{
  "arch": "quartznet",
  "model": "CTC audio transcriber",
  "dataset": "short read English sentences (LibriTTS-R)",
  "train_examples": 26041,
  "gain_aug_db": 6,
  "n_mels": 40,
  "hop_length": 160,
  "input": "log_mel",
  "spec_augment": true,
  "win_length": 512,
  "tokenizer": "char",
  "vocab_size": 32,
  "norm": "batchnorm",
  "activation": "relu",
  "channel_attention": "se",
  "depths": [3, 6, 6],
  "kernel_size": 9,
  "stem": "single",
  "widths": [192, 192, 192],
  "init": "torch_default",
  "residual_init": "none",
  "optimizer": "ademamix",
  "lr": 0.0023,
  "beta1": 0.8,
  "beta2": 0.99,
  "eps": 1e-06,
  "beta3": 0.999,
  "alpha": 2,
  "steps": 6700,
  "batch_size": 512,
  "epochs": 131.7,
  "lr_schedule": "linear",
  "final_lr_fraction": 0.1,
  "warmup_steps": 200,
  "weight_decay": 0.2
}
Rows from block 7 of a small CTC audio transcriber, named by matrix and row number. Rows with one number belong to one channel. Each number is 500 + 50 x the weight over its row's rms, rounded and kept within 0 to 999. All counts start at 0. Numbers have three digits each.
Before each channel's rows are labels from the 100 clips, of 14848, where the channel reaches its highest value: "top examples" is what is common among them. Only what is clearly more common there than usual is listed. The data: short read English sentences (LibriTTS-R).
# convs1: first pointwise conv (model.blocks.7.convs.1.weight, 192x192x1), inputs 96-191
# convs3: second pointwise conv (model.blocks.7.convs.3.weight, 192x192x1, transposed), outputs 96-191

top examples: the word "never"
convs1.117:457516513504515466460545524479572414505504554475577505563633526459491512509616477554488589540517494486509588581490525469517459461465531514461479506521511476529526495392515591483510470471457424494503467474518456454418464514487415617504490528508408482535478465460499502472496439397532432507
convs3.117:426557488526543545440530488478605491585652534416491445459524526561554496457521462563448524537528437551458512448448502523442468527481514514535590453452504465520509574545523572468494505509483400416553449510543490499492499520452468540490489549489530530463563514557490597467482405477550534420

top examples: the word "oh"
convs1.49:451496475513489537463507582492519453454479459472473457571511536575523485495469543386446563485490542531393514468479438527491469578532506553522467447479513495577491529513574378562486436427513528476540516504437441546443543475449373415546486480507571418529521540468494600458520565490516537590
convs3.49:520481501442532541531530532541497501422483487476527510523532496503454432523533515512517541530487476404527507489485496494547509511514540500502510475679478570475496478483524404462463548538450526596496530461520497459514511493546531428505520458509400461502519522475499529567515484472524527435

top examples: the word "i"
convs1.17:482535471561522492501532495539534540478452521483435477541509496454519445452431564533527578515518473373380530568504438465449562519614493412470484499588458479428474487482593508481456491560519616438454428530501479500425517490544408453401487567426488535451455479493486464542410455490513618477
convs3.17:438488616467454524560506525483509478456520539521611551505494508452514516496465602509484575490464561411478495589561511510545442524492542495529504439496531499562506431577443402442480502452521559502507551546560494473546440524612516428549423475544530554464582474458560555486520515486540427606

top examples: the word "he"
convs1.169:462459520507581427538523513511536409588502486515471473467477455472537439494516547537565480537500503461480500513469479481556512498476445528476502417482474487523462501505394538501509474482509408474465512400499548461538527507544545467478512468569338474527512493480485505486523540459521393480
convs3.169:462473504485468517405506440472497481599523543521485520428516507512526467540481484556492487455527538537564468430510483550459535516512457494533494547528472540561555490470516671568565430482498494504470454571468527549556505475524483520493558521489523540487486497485482446422396503534525475479

top examples: the word "no"
convs1.120:530511530486544527504391453528644489539510527487474467455459506454522495530493463498479435480494478472462508582511442476493473484501538464474497530565453448413536510441566594505445509462531522506535461455471428581538433480486592421553525537416536482475512525451585576509444478394561447612
convs3.120:484501557480414524420553475559431442486502470519499563495430505507493533522559523560443400479406557533470515515442469468491489518436474524449483497431489500499555483442488523511459410503448571504531442432503565553627547407333440554519482462555519539548497479439491533488542529490479520483

top examples: the word "the"
convs1.130:537535451464570481482529445490459513517446517413545464607501495542409443549501484504484403508488505502455558450480519416511474552415554401602485598450581479430506490538476464575439492537497459519474461497445476466497532527453435433526508536505485524522442509575560418413529466531446548525
convs3.130:432459502517394486447451464542432434542488554506432457426437509495525451472444495407450518509513479573484527534460507490443460550449533484551531488480492408467529514509492668549564508482558437435506449514529527532549450553379458462489462495498577481552506564549541447398444485487457483562

top examples: the word "mr"; the word "mrs"
convs1.118:512546422449525479518394427501550489448468470523483476466517552472594588492493484451491433493524495566418500590502519506523516509558538469449575601565505453506543505521580496476436484540488527500508564428519495374483517470574483492494406497511550474419469514471536409564503424519439683484
convs3.118:490504426583437480524512425505585462474497508501446487503447513529517519497552474538469462510515422441520512399482573542569511543519476524559478535570474524502504488519500408487544537602558475497459519418553497453440484566525513521578576547501422563579449517580563536668462536513473346576

top examples: the word "the"
convs1.3:463494535597520414542502480505496512491515528464299571524476519527522497527554516466531444509481557577481414529522516486444446524475585488520524484550437462464571476481433436421439515543595454518495481493495474549557429494516620488511549528482569566424449533465562595554419467466597610415
convs3.3:496477458511425548634477477494535429563464462518555509473414477487440507460532508435445459510465438579468486446509413565480476597491583494478460491471539472538461499470497484591509470435490549485449478511396625514492541593435428480508377470565530508459476528358521499523455555499482482470

top examples: text has "not"
convs1.66:429564502439467504544525613552558498632568398531654495516462503535483474480624508580508529613507532523566521574542432554503495494492489476493483487590492518586495527508485393494518554452449433577520521580468468569507450466569478497465514446444534540538464454502482603502561467464477490511
convs3.66:481493481468558456485441474520462397474502567430604517553527402496490429505583587540449501577598457520472571561562522543374469470572558482437570530592499548468496550473532516575451591492500472512479533460444561529551523534482580419502456549485546487490474540558510490475501441482518539501

top examples: the word "was"
convs1.171:483498408426406526546542444504554576518426582470508479465556507537448529483519561511491571500480551423540485447519449524508533483442500545514521493533500582409625465467434567524446595463591533568520386486509503477495438555464443502518493476434466503502513584453470442535458419513436577498
convs3.171:530585410511477559531467503544537450591410512496506467390442544507512491366499512478462483535467539423565549570551521473524492569554577524471510444620548502507472527519548494506542596489483499517444465472476477521476579532574522476552499454538484443470478509466530516529595506364499483544

top examples: the word "not"
convs1.27:503511482465483471481574462533555495406478510497530456463503512486509442518535505503500464447474472494515531556524472525518515538564547526500568522571497462388509474507503506511563472586510414460515419493494482478483440496543322483453491535410547538530522543475655452539517539629543795455
convs3.27:567548581549583535506504502537525432461480473542408462389478437512472526555481455376408493457437498476512453574408455432495534625480466494534468476558496501488472503508525409514516464501501494607481499496460530439453476485630420422539490521459455479469568459488482464568452518500475485471

top examples: the word "mr"
convs1.20:527540475473502402457486496458459458594506487552553465524537520481530525488478531486517575560467439537480495534454557544417542462454536510486462505423472419559504527443457572448480541472466402442440570492567474488545556488533718484501491474541523527482540464550501471494547538467474261518
convs3.20:442514454524479423457494431545500496620548565420417513479493545427542582510441508492457539478486465495545415505546562406510466486561489544485484463421475520542527444482514699572519501448512452489510460556472475551536533459457483532481522485497551608491450461619516536490448558474488423528

top examples: the word "the"
convs1.64:564496426539513400429430446537552564495448338427479602605560411554534417454562500437577558563487562498468583512476458538450566473505521522513481484527536463572493480467485502476452467505488468529468501556510570526479577474505579568536388471488496561484588555520475472526487455536502511550
convs3.64:440602438574493439563506517446506532494580568500512527492561465500479506575639515568551535476383508470497497515469519459551543483544562462418524537498494523543575481525551423495453505490493472581561552457617521474489535503562438540503483501565585491508464449459506498515531486418457513537

top examples: the word "the"; the word "little"; the word "a"
convs1.23:468613469561435485468517449588516569533505509488437514545599457521467494433426505486523539487542568521537467606513497462427403521500373453417480537485460510483486588489520479409515480481427468385579566538520468533511487543412477493506448495429442502524465449554539491513455492512475539537
convs3.23:497613543560486490534622531549538508491480480526507466484498495475476435450495523542451534388510532510492502431467354537505472466480537509392515571536508562527505463527494508556406462445444458523480395546507475533475500542572443479553448517567384461447439504507545554439500442437482516486

top examples: the word "he"
convs1.136:421478485545589524540490661537445442634495481556470510437571443508465560478525555500528523464545430473464557543440525560543531522423518490585508464431426586500520483482586557511604514464473479423368539485518592492480479460466546507488559525544448463429520486478573490487524471512495441537
convs3.136:535473523515494504483583468610546547423544430470507519580510552510654435534490540493453541525516529462524555474533494497487549464465440517480502506560536476445528579506671498486528566503423507452538540494510490542479537507540618542531503547529504565585398511492484554490542550582540529562

top examples: the word "you"
convs1.46:468489520503521484412486448540410467504550445489520512506534486519521586566544465528440555478535439476511500519477584496449419528465529503519511562509479536583598482537576390507539454457519475426522534607555472525527578448422337495459553507512503490527421546461535403525396417486492531467
convs3.46:586592603485531521540547563484523538566436461480470432529472511545453410486510547465519499502480551535556614550417495503575517524470453467474500552563594519563454564497514383503457470565445474438461546515552510580430507521535491482497448514447456474451564567476542558518561537558490514470

top examples: the word "with"; the word "was"
convs1.92:515516467482457469542462501414430433422434436479471489628518475535445539570535475461512527504414489618430478570432545464497568486438475508447485564538435488506517501493550475504531474552499473558470538498593537430457588485501558428531478532423464480438493431568488510616543509582543413472
convs3.92:536483479499444603457530482597472528566497484494510568538452484482495472480604464423496403529482440539508494561461524607434398500502518530446530570510471610493420568486425544485481467518520530474612534513592478531541442486558426530465477412528466498521571554421462488514507463547448493511

top examples: the word "must"
convs1.106:544570453418520463455537425512558403509562510509529489500507513594534464511602484491529560516540435506513466449534498543488570410533524486551538558599434543383569437432497520462510496480528505548451456530554446512531556442533399513473499520493553632537526562502501430475541335613466476590
convs3.106:496482589523460481455499488504463506473427498576565482444560445487498443525509499475518548618527495492503412646491550530532460538544461472605469515434496477448538514608454518451576532513571552485436567515547460563493489506449431379547482507423458399484464530500443390550495527591548601461

top examples: the word "it"
convs1.35:400501461488483480496437518477529537514532548499444487494483544486425496474597567428500442414539617511397470470496580484563450561507438406497540502563558519517576599518512474536518490529530544483491502460545475474492471462461402498492585409450555447484515551513493518531475435486472579397
convs3.35:524486493526459539465504546493460511507510500466502519541509486490539534449499440500464546497524467550494520405523457483429523499495498547510508500436469473511485538470499702535537459461581460421502516464459537532535470495467522526515480531496499495475510544536506424409481499510509502511

top examples: the word "the"
convs1.34:479472506498449472527521521539552526523466509530485471470491530571465506470486455488507519496471423518505503522417513505542411515558467504523530506554421482443511481438522435509479549536547514458492460520518514510531521489476312548441520529461517481515538573471562469498525523523472682497
convs3.34:469538472600591491543553470431456466525515501519537482465552457476464493565462507528465407444525524457463501479398475425541410488521440527553473511485418508483509477506557484530538555572425469547500477407527445472515509538559526639475476511532486523518501505529479512470464549426506469613

top examples: the word "no"
convs1.107:515586482542454562442500485545491485455551540498469473502537526531572448434433461481503515488507487509411508544524397535475486547568465530505544560541571606554595554472500461553494560539520583527509451567504488453467493475451360440512487433499624526432526537443471504479433476476486500550
convs3.107:478468462441589621574433479505459443495463503481500523502471527496548527594427498517548516449509484355503413571581510477575487472436431435566518474529500497465553421478495371481569519523486543559458555510526519541475528566530490411512536473472469517539504443537466532474535446519450562577

top examples: the word "of"
convs1.1:487480454457506488471464555458492525466435512484495509587466478420509479449493415494565503454518496407452538471531555508475480606469431521502420540489458528451583603498461426486494570565508576463538553556550551470481501461528496482596449537504692501530498555498544563525456487592429569406
convs3.1:494442451459479449496466478545517544459459442428464560513444522575481536521523458458516524507457530415491558538472504495568571495515442518454564483648516565511504471510467365410439519520488479576525543537490505466482512556515476396497526454467459505547491473497503493582464466435546515432

top examples: the word "had"
convs1.177:520462488541543514476536423524401638547454502451485544531453451528456481454456479532535468547548526521422566489497467530373584492590529513561458506556448503521534468365546488530464492478489566499467428517455434449547570510501536460537463448493551510595571621520580430525428508598496420452
convs3.177:500483492492399429585491424536439482474462519498473585485545527493423515483460500479513565596440502503459516458461577463515487527554512484447522550583597465438571522494532540520511531507518520492450522445501509498431503558463431443461530501439608476512539526555493473489514555504514549476

top examples: the word "never"
convs1.178:468463479435543518508506499501446425577551479636470494517552557532468518465549553427453521582379497434518530509512556509475479537544432541532469548568400454502529514456519529503530431470479514551487442591553425485564438516433598496520493526569539403474567498569541501581516489488595393571
convs3.178:507538525488425479538524440476518467461498443536564450492572465533538408638494593498551523552472516545454503460560463542442445510551603511449453505574575483475472487521522364437430426517449556491449495542528550494513484436639499477387468478454373461463548549455487470466546476582501375478

top examples: the word "of"
convs1.60:507519477554424458435485539508505480445496493458517487500533494509573539510470528534565560507481570491572561500458528539481575511570467518490505509561461499445445426560375507504538480572468452503458536482566588458549457528516268500495528540429524483392510499455469571521519477578490518534
convs3.60:533518437490457540468516503436488433536526496494567508471489472487504506560556589496504483562657582471474498484587534491492446561508453477464448484639518562502448486515534418512407488524480558408523512504478531529535521574459491410410493470445464645452479503522437447497485505473543404436

top examples: the word "to"
convs1.25:479501484450499549518487444508505573488511545483551457455497501525514446513460481480487460550468509492541485472471519554521579551540491447511511512601487577399498534531683517453468468401476551498485513527456508425541474472445331418520493496472553560426485531490561492475461451537540646443
convs3.25:557456583506557451519495481542482525598548492539501459511523542488555531492510497572509648452712513475376573561536505538568506479560459564524507495503493524592476571590433663499454525437567477502540548535454429530462535453490582445562452527556486516491535427516491438500445537600455453478

top examples: the word "be"
convs1.59:503560603429504359444492549592535532573502514518488467499489502465517485482524516496450504500542573542536456494445487419516553538487515478542498467605558494494480515537494561405427456547509366459515469532534485483544503440481621508574532548522492457398504450489474529571537469514511354565
convs3.59:492549492596566521412517434510485559581547499490500535517486481500519621530424530434525592473530471553503561487466545452450518476527536497476462531465554674505536484511524598504521428475542479545459466503605541426432536448566521447549538606428541499492550465426453453543488483512564502564

top examples: the word "was"
convs1.26:463480447551516538523370438541476435568544524477448485557497504565534501521448451515570556518638396425421500443497503466399549526474524522434579529573540521404462507517421520442468555539525475540538593493526526474484562476541606545442452522456510403503498484539552498525577486521475436520
convs3.26:484479470522533528441586493473490484436493496507550561563437591527567549530403529509537559431623498465481484562544527438546485476422536407529486506565460461544568504507600496498521455589473490417520469574547431410518542526622533433439541507478580527503443460503495529528505482514516526499

top examples: the word "she"; the word "he"
convs1.28:505488568466551488439450575533518510589432547499509545551539470585594467506469558439556453550453551494468463533458414545519365467501509515523542521571556477469465549560502499428467482555459477432524501500527504532491543506579621440540505436488485551554592523542499505479554515497584490501
convs3.28:487469521493541479554517484505501511475501473480472503451398514493584502481427528531515532535581493544535512568498561523457485494493490571491557408565440449549462461426560479508501450540520586474467491548558452372498442542536407464539505413497551547491475512526432535470510511557543442463

top examples: the word "mr"
convs1.189:516521564527538503432436461409511518456471468637527596423486565548472412534480477513569482519463516516483471452495595574484445440426519580432443477540519467495437486517480512537442579515523536432558442598495572513521530433493549437384482499554471507406484482473484450458472504438533564455
convs3.189:576494465504518476540569479492451538571545544523475494602542439607529594448572439455493541485517508532425440464504486509478521567551498456512531485603553478479504551550427475333509455538470537484587470498505578539483472494595480533585562489508475463516559512475470581515506483485597489501

top examples: the word "it"; the word "is"
convs1.77:466540505513492512459514525501559533551527534511453529593603461481558448488537486454530484502508518506511557346424548483489572490568538527391420471478517479551487439548443565534555535505530499502494528518525581439499476507554417426576528440497569443483548573558555517565407494427590388462
convs3.77:439511551460549509516455379592461524503492499464437548479504505458508386567492548569526538454431457447484499518586539577583451519473561459503527571513472545463487506453486500510472516469480440539486572605533510486499451538544539390600470474544480511470549531576471486591553455490526522503

top examples: text has "not"
convs1.94:543458452485491518491551555486590468598502522446504468469563541438435535512543412478522537439466462506512546571455490527375482490518554459554433506495454593501491552484472539449470461446457475425486487518504510544578603486513421403432542520581481380451544554524516531475514424546560372445
convs3.94:476587524452558402469562559495477530603497538460488446500476476411473474440406499479516545473523471564427514426548451514508475484465541445475397418520561412538466489464509530542518569528454533572608478492460547513494475554480570574454533499485423502431525513603561568482559473522445497580

top examples: the word "just"
convs1.90:563534546446556542521491425496446368530430527455539522526500479499536527516521546476504512473413528550461526478481522546494449504516515525482555521455432499536574578473432550599497483514511487548525515497518535505471497486580459513438524526543483524427560571398521471504581562514455373468
convs3.90:411386485507521586623548469550486444435576488471553566430545480471497528422626515563417465473514511460501444498513511548493444508580498536443505501416516418527463588552512667533441548499497559481495418471454474507503530526529517576518509482486492532462491495498430515540593533523492559445

top examples: the word "the"
convs1.0:520530489485419452557513530528532475544440464461396617550545435575508438498541455541548311538507430490470514465547433563502444470497487539588512452528482434562565482604503496480557405443533595566560510506480428494525445439561569475528495433456508496509503526528530566551510387512461545523
convs3.0:429504430473590556599411426490423488477449443539556414469534521450518503465546529459508402459499537461470391452454505493523474505502536535550423410476497377438481412450470420556491476472453434508404503459482542486434453610426466401507501451485412543496522497488450482449484590473529473448

top examples: the word "my"
convs1.14:492480405544468526510470501486454415509553538600584476504501575520530481494574403531511524485534472529444525591466447566481510422480527546507377523412392423475580510511516490509590485495563437450477549454542427481556464486499472511412459457537479525439526475494503461577494498598531472535
convs3.14:491528498507384533458483503527471497653516499432575485535522480408525545519506490510450563381499409523454517449508532510414475521457527543580589556464452509559536587489493578576539482441442528568558452550605565522494520498493454533482500543558462464444538526553461478432547459528516443530

top examples: the word "the"
convs1.22:496447528526537446633525454547538450493432465547490574498519523489479434444574416551503504467536537533471474546475447528435496509467549418506485537502463474479478590414403482542545508517504488545485485490543455493546587548607507543546574466484501507514486461519609555433555523473493335503
convs3.22:452498514546523515495506405526460555603514555544565495433496452448540579501480541476468515608567483483465534488497483502465509543540511506486503494398551476542486425535396645584501512538508474409490468520510517504491467565515421537457466534472559544528499509517484427486469401445587439550

top examples: the word "you"
convs1.11:521500478512413474484447478532546488487482462503500470526434441564474549465456505520515485511511518505526469438450477550522573519540484469512476559531520578341560488494549472517486556587495577533481512462501474525530602466464340465530517432548496479463510548467522441477463484578476669494
convs3.11:466470518424447493460542563530516463506509488551474413510505444463526456551596510436442507583452469527529561521481440480536475565411451412436530523380477527508487434524520438464430564420466530521423504538485434469471469448529513647492539527543460481469458498464481475513511528427501465515

top examples: the word "replied"
convs1.73:476499460512459550419532538534541489459446577473472525526476484494570537413445498505486533568558552471410521507546445515446463541531477461558534626518471578497610549491611478488436469475539545555507431438475516481490569464519453497490500482449540520411500483482539538479506530466567475545
convs3.73:480465478515525462534561530564485447498521537523479510543495542491507543524488451519546393510478558571487496521515528505490470492574476492463494491482534446521430429510594401516491451484500487502447480524479451428569491523519508502519428468485513465501560455454474553476555478509481501475

top examples: the word "think"
convs1.75:487505456505482488561502471491419573500466543392536504519500412537445492521439479468563476509448509534474397555490502531518436451463485378447492433537454485514476514473531466414527473438407524515439617548554381542542504483439617471521524482561475428407439460507549433446480581561528336522
convs3.75:458511465489511485489517409471484445598601537501490500484563465555442454447533407453500408575505416505440355535414528465502540589516536482470447463458585469588406421456474420521396466407524549512529409504518530449524467549582417378430439441516451472457523505436532611484562437489404541547

top examples: the word "was"
convs1.175:444544456492458566624473508465443564525494454571507568513480552557540460488455451516426521405475487511580546488490571452529469446534444479452571536472472556460503431454500588598486488593476482545497490490453422514504535460433454506470528494506479513518451536519448582513489495471624452486
convs3.175:521517470501429486554477516455496510542534469436540541413459521422523381468523499604575535468505546555484500494572507486427548523603475500470485503516499501479499377474439396558506414513438520523490451575513416492465470508564428425430630445453501426434496496558506502521539516489538561506

top examples: voice: male
convs1.180:417522509545449371539453483479532517569518496517493589505480523454546551478578475576498456490515412505477551483456480509568524518414511526433479495467502466545436519474458602517545485467526376510532507558430466536483470463527534577463562536519455486518454504579501553479526528460487364512
convs3.180:466584484450448498540461498521439474354496509494458436450512459511531464499447458469464418523475528450464450493540438453514495479500456456493443480561456594536480465548536239470420525493509540438447489502527433478538524501553552486456554428419466518402508442443535508574542534497507460464

top examples: the word "must"
convs1.155:489503452479517525468503516431492458483502488577543533574448516537481511509502549528441471472515525451454528519442489581460541493491517471527423468447478486479472503489408425526443519421524543381477524549621531496484553479496592562475534480515526438444552460414463460486570528558445303458
convs3.155:544463469479464485513565558536543490431418516474525558535466557485507480560586551484533480479506500405617431491503497606535500474521439396465564552566462530507587504541483477475496484500462516532383454481568428482442535538603529417524441585529478364552570503454489512520567552520465511406

top examples: the word "you"; the word "are"
convs1.80:431532540487506452563403527524552482455466513449525492496493456515619543502565559502448409494498528562509498509483435586509467569507418548517455503489574587388458478427421539537486479545551415494507582524559531526531655529572552532587640580497469420533512510418532481459560597537517460532
convs3.80:464482527491581513582488477461512499388469435455504482504467504507458446554471483512499466446469511372504330496414456528554512465438513400462462513531491494531488470542489416449501454451449535581492537498522494468434566503536463456533523467476459414518523389499466496570492553454448577502

top examples: the word "was"
convs1.144:514505460459508440478504502518548438495496456523563526467459533598494428506450598532396494535478562507418458560412461485552506501529525567539503481554487467508598590537493529498499429523534494461519493508576499504544491512521461516479474473476418551512499477485485456428564437540461494493
convs3.144:487484471523563518510564534463511609463511426609457407529519554491501464483573542545507488449493567475520543500498474548412456496395585578542441499506530518510568671526414585568560472526418461525464514490443515485469545503560544550479524554493440485407601553581564398497542594481494477477

top examples: the word "there"
convs1.181:532562490520568453537453534507440521584467456580439543466440510520549543514515516450534453504429504468443527513522523536486533454507484447560520486642382608384530505462446463595527492490537510464574472492542512561496474517535482432483419426481496474473547458435468616566513464477463482461
convs3.181:472491537533515504498481505570499452512454464451517472594458528506503446477545494526429504458486645597521593569554516554567451535608536529511535450520492553464428582545633533526492463436550460348485543410483434553468487464482501507532481437534546583420451566497526533469534535538517579525

top examples: the word "mrs"; the word "this"
convs1.110:489541473458432473568503585530591461495539494478509496504538475424491566537451485494471534622495500561507435464506513574452516429502501435435544483496514488433437571520529596490509512514523441506525452497442422473542518511535552501422463456485405547505474580533542407534433487458419610481
convs3.110:552482492495511506555529503517488540502547510489585472482524462462478557513524477464585405460480511526462430476392481496574550555499456539507518469503492477541407389561519438447524516503539511567481463361482544485466513469547452564456584439470534459525488563470490490499475581505549444466

top examples: voice: male
convs1.96:626560462365461479548457517553478499460468446481552466404517530493477441472537526496488524456514449453476535411510475416480555545492534461529539511502514409442488463457544542435420475498442417480567531498510478451653542519470430394464492524508481509508574449519582530518492518536460507558
convs3.96:475512529485481514375538579555506425474526493493477471420484460455440515547525486495386426462462467473555554449500476528326574525450477450557454415492457503454464506474512521440530497473544452424476452468480534538552461442495544558551478550444478479510428504537536498381424461531534551524