A small CTC audio transcriber, trained from scratch.
Training: ademamix at rate 0.0023, 6700 steps.
Rows from block 2, named by matrix and row number. Rows with one number belong to one channel. Each number is 50 + 15 x the weight over its row's rms, rounded and kept within 0 to 99. All counts start at 0. After the name is the row's rms in percent of the matrix's.
# convs1: first pointwise conv (model.blocks.2.convs.1.weight, 192x192x1), inputs 0-63
# convs3: second pointwise conv (model.blocks.2.convs.3.weight, 192x192x1, transposed), outputs 0-63
convs1.31 006:41 69 51 62 63 79 69 67 53 33 53 33 44 29 59 49 78 53 19 82 44 50 53 42 54 37 52 29 71 62 48 48 58 40 33 55 23 52 45 46 47 57 59 69 60 35 55 61 53 37 51 55 36 62 34 42 52 64 30 73 51 36 30 42
convs3.31 119:45 56 48 54 50 51 49 55 40 50 45 48 55 49 54 54 47 45 50 48 46 58 55 46 50 42 40 50 53 52 51 48 53 46 43 51 49 52 49 54 52 55 47 51 51 46 51 49 53 40 53 53 53 52 36 48 54 48 49 56 49 49 42 40
convs1.37 007:51 58 28 63 41 50 59 52 56 51 56 66 62 52 27 42 69 69 70 46 36 35 54 63 58 37 54 42 39 66 51 46 65 42 48 25 53 61 62 29 19 41 55 83 61 55 47 50 65 47 45 55 39 36 35 40 41 36 62 39 54 53 51 43
convs3.37 081:51 48 55 47 45 41 46 43 51 57 51 50 48 61 37 57 51 53 59 43 46 53 56 49 54 57 37 43 59 49 53 52 35 49 43 48 52 48 47 47 48 55 51 52 47 45 55 47 47 55 62 46 45 41 54 58 60 53 38 48 43 50 60 42
convs1.41 005:50 19 49 35 60 46 51 47 30 42 43 83 84 72 30 64 50 65 66 30 53 55 46 26 38 61 51 62 58 36 59 45 56 66 57 48 46 39 62 63 44 55 64 49 74 51 53 46 63 63 58 28 51 66 44 65 72 37 70 33 37 40 49 57
convs3.41 096:50 58 54 42 53 56 57 48 46 55 70 51 48 48 40 52 48 45 45 54 60 52 46 41 48 61 47 42 39 49 47 46 42 49 54 54 41 49 57 54 50 43 51 50 62 47 59 48 47 44 59 51 48 49 41 48 52 47 56 42 41 42 41 54
convs1.42 008:50 55 43 52 49 65 52 44 30 66 60 99 63 36 71 50 31 49 44 49 40 45 47 60 60 54 64 41 45 54 26 43 43 59 48 40 35 36 58 44 62 47 58 70 48 85 60 43 80 56 50 61 64 42 29 61 43 33 47 28 42 53 49 67
convs3.42 159:49 51 42 48 43 49 47 39 41 45 53 47 52 46 51 49 51 46 47 55 44 50 49 43 49 40 51 44 49 50 61 53 48 44 51 46 49 56 54 49 58 49 55 46 49 51 48 44 50 56 43 50 54 48 35 54 53 51 46 58 58 40 44 49
convs1.47 006:42 34 58 43 53 53 49 44 36 63 40 73 33 52 48 67 55 51 71 53 35 29 49 71 54 99 57 52 57 57 51 32 48 78 60 46 30 38 56 41 66 10 37 56 68 56 65 29 96 36 38 54 49 33 62 35 58 42 42 13 35 51 30 64
convs3.47 115:58 47 41 51 47 51 44 48 58 53 54 55 49 61 55 47 54 45 51 42 48 53 51 40 53 59 50 50 60 57 40 46 41 43 44 51 46 45 48 52 57 44 49 51 44 48 39 34 45 37 48 52 48 44 60 60 50 55 47 45 45 52 60 67
convs1.53 005:64 18 72 37 46 37 54 48 32 60 42 92 46 69 46 62 17 36 28 51 31 53 54 64 51 49 53 57 47 53 20 58 39 77 51 47 54 38 61 69 46 30 76 58 48 31 57 54 50 30 67 73 51 53 42 47 79 40 48 36 51 69 51 73
convs3.53 049:70 42 34 49 54 54 43 33 55 40 63 33 70 73 28 59 54 43 44 33 43 61 74 37 52 52 44 78 33 43 33 35 49 65 46 45 36 57 39 61 51 42 52 55 61 42 41 58 55 36 45 50 40 55 52 58 66 48 62 41 33 49 54 48
convs1.56 006:51 72 40 42 48 60 53 32 43 21 26 00 39 04 44 60 78 27 30 62 48 48 62 21 30 53 39 49 36 42 48 52 48 50 57 52 44 44 50 30 59 34 31 70 45 49 43 51 48 44 41 64 50 64 45 44 64 59 54 74 29 56 53 63
convs3.56 073:45 38 52 52 52 44 52 54 53 50 47 44 43 57 54 38 51 60 48 49 45 59 51 52 51 62 55 44 57 57 43 50 41 55 58 56 39 42 41 49 58 44 48 50 60 48 52 52 59 49 63 51 52 52 70 50 45 49 59 58 45 46 69 43
convs1.59 037:59 34 55 52 52 48 44 48 48 49 56 92 52 72 51 57 37 50 60 51 36 49 45 62 48 58 58 63 46 77 39 54 51 63 54 42 55 48 38 63 42 49 54 47 57 77 53 50 99 53 55 49 46 32 40 45 51 36 69 33 46 58 72 54
convs3.59 460:49 51 51 48 50 51 50 49 49 49 46 45 47 51 52 51 52 51 50 53 50 52 50 46 50 38 50 50 51 46 62 54 52 48 55 50 49 50 49 51 50 51 56 50 52 49 48 46 54 51 52 50 53 48 48 44 51 49 49 49 52 50 43 45
convs1.72 006:39 83 20 60 45 66 57 48 62 46 55 00 29 27 41 36 56 43 40 42 73 48 42 52 51 54 56 54 62 51 56 45 76 25 71 70 85 33 35 44 28 54 57 50 40 53 43 52 38 56 25 54 44 63 56 59 51 54 38 63 54 43 52 38
convs3.72 036:52 58 64 46 39 34 40 55 51 63 78 58 70 22 33 64 63 59 49 36 67 43 66 30 59 65 49 32 49 60 78 45 66 41 50 61 37 50 40 49 56 62 61 73 43 24 42 49 20 48 45 42 49 62 23 46 57 40 32 49 27 45 04 50
convs1.74 006:35 45 40 35 45 42 60 38 42 20 41 84 47 61 61 99 53 56 47 60 57 51 51 45 34 57 55 52 43 99 44 51 63 57 55 28 48 77 55 35 57 12 65 78 30 66 50 54 46 56 53 57 54 58 69 38 54 54 47 51 44 59 74 51
convs3.74 044:60 35 39 50 46 44 45 46 59 28 47 34 62 46 40 15 43 52 62 71 65 40 41 58 52 68 54 43 39 49 45 51 46 41 63 62 49 53 56 36 51 57 39 39 45 41 54 52 59 45 58 30 61 42 51 59 56 54 57 55 70 61 56 40
convs1.84 033:35 57 52 64 52 54 52 47 51 47 44 00 44 10 39 27 70 48 27 57 60 51 48 47 56 45 45 34 59 21 74 43 43 40 53 58 52 50 61 51 43 55 49 53 45 23 44 59 15 40 53 45 51 59 58 51 46 54 44 64 56 55 33 42
convs3.84 055:53 51 60 51 53 39 58 63 42 64 60 53 42 49 64 50 56 52 64 52 64 55 60 51 58 67 50 65 52 61 47 55 47 35 39 61 56 50 49 46 39 50 59 60 35 42 59 59 41 56 48 59 59 52 61 56 46 51 53 48 62 57 52 49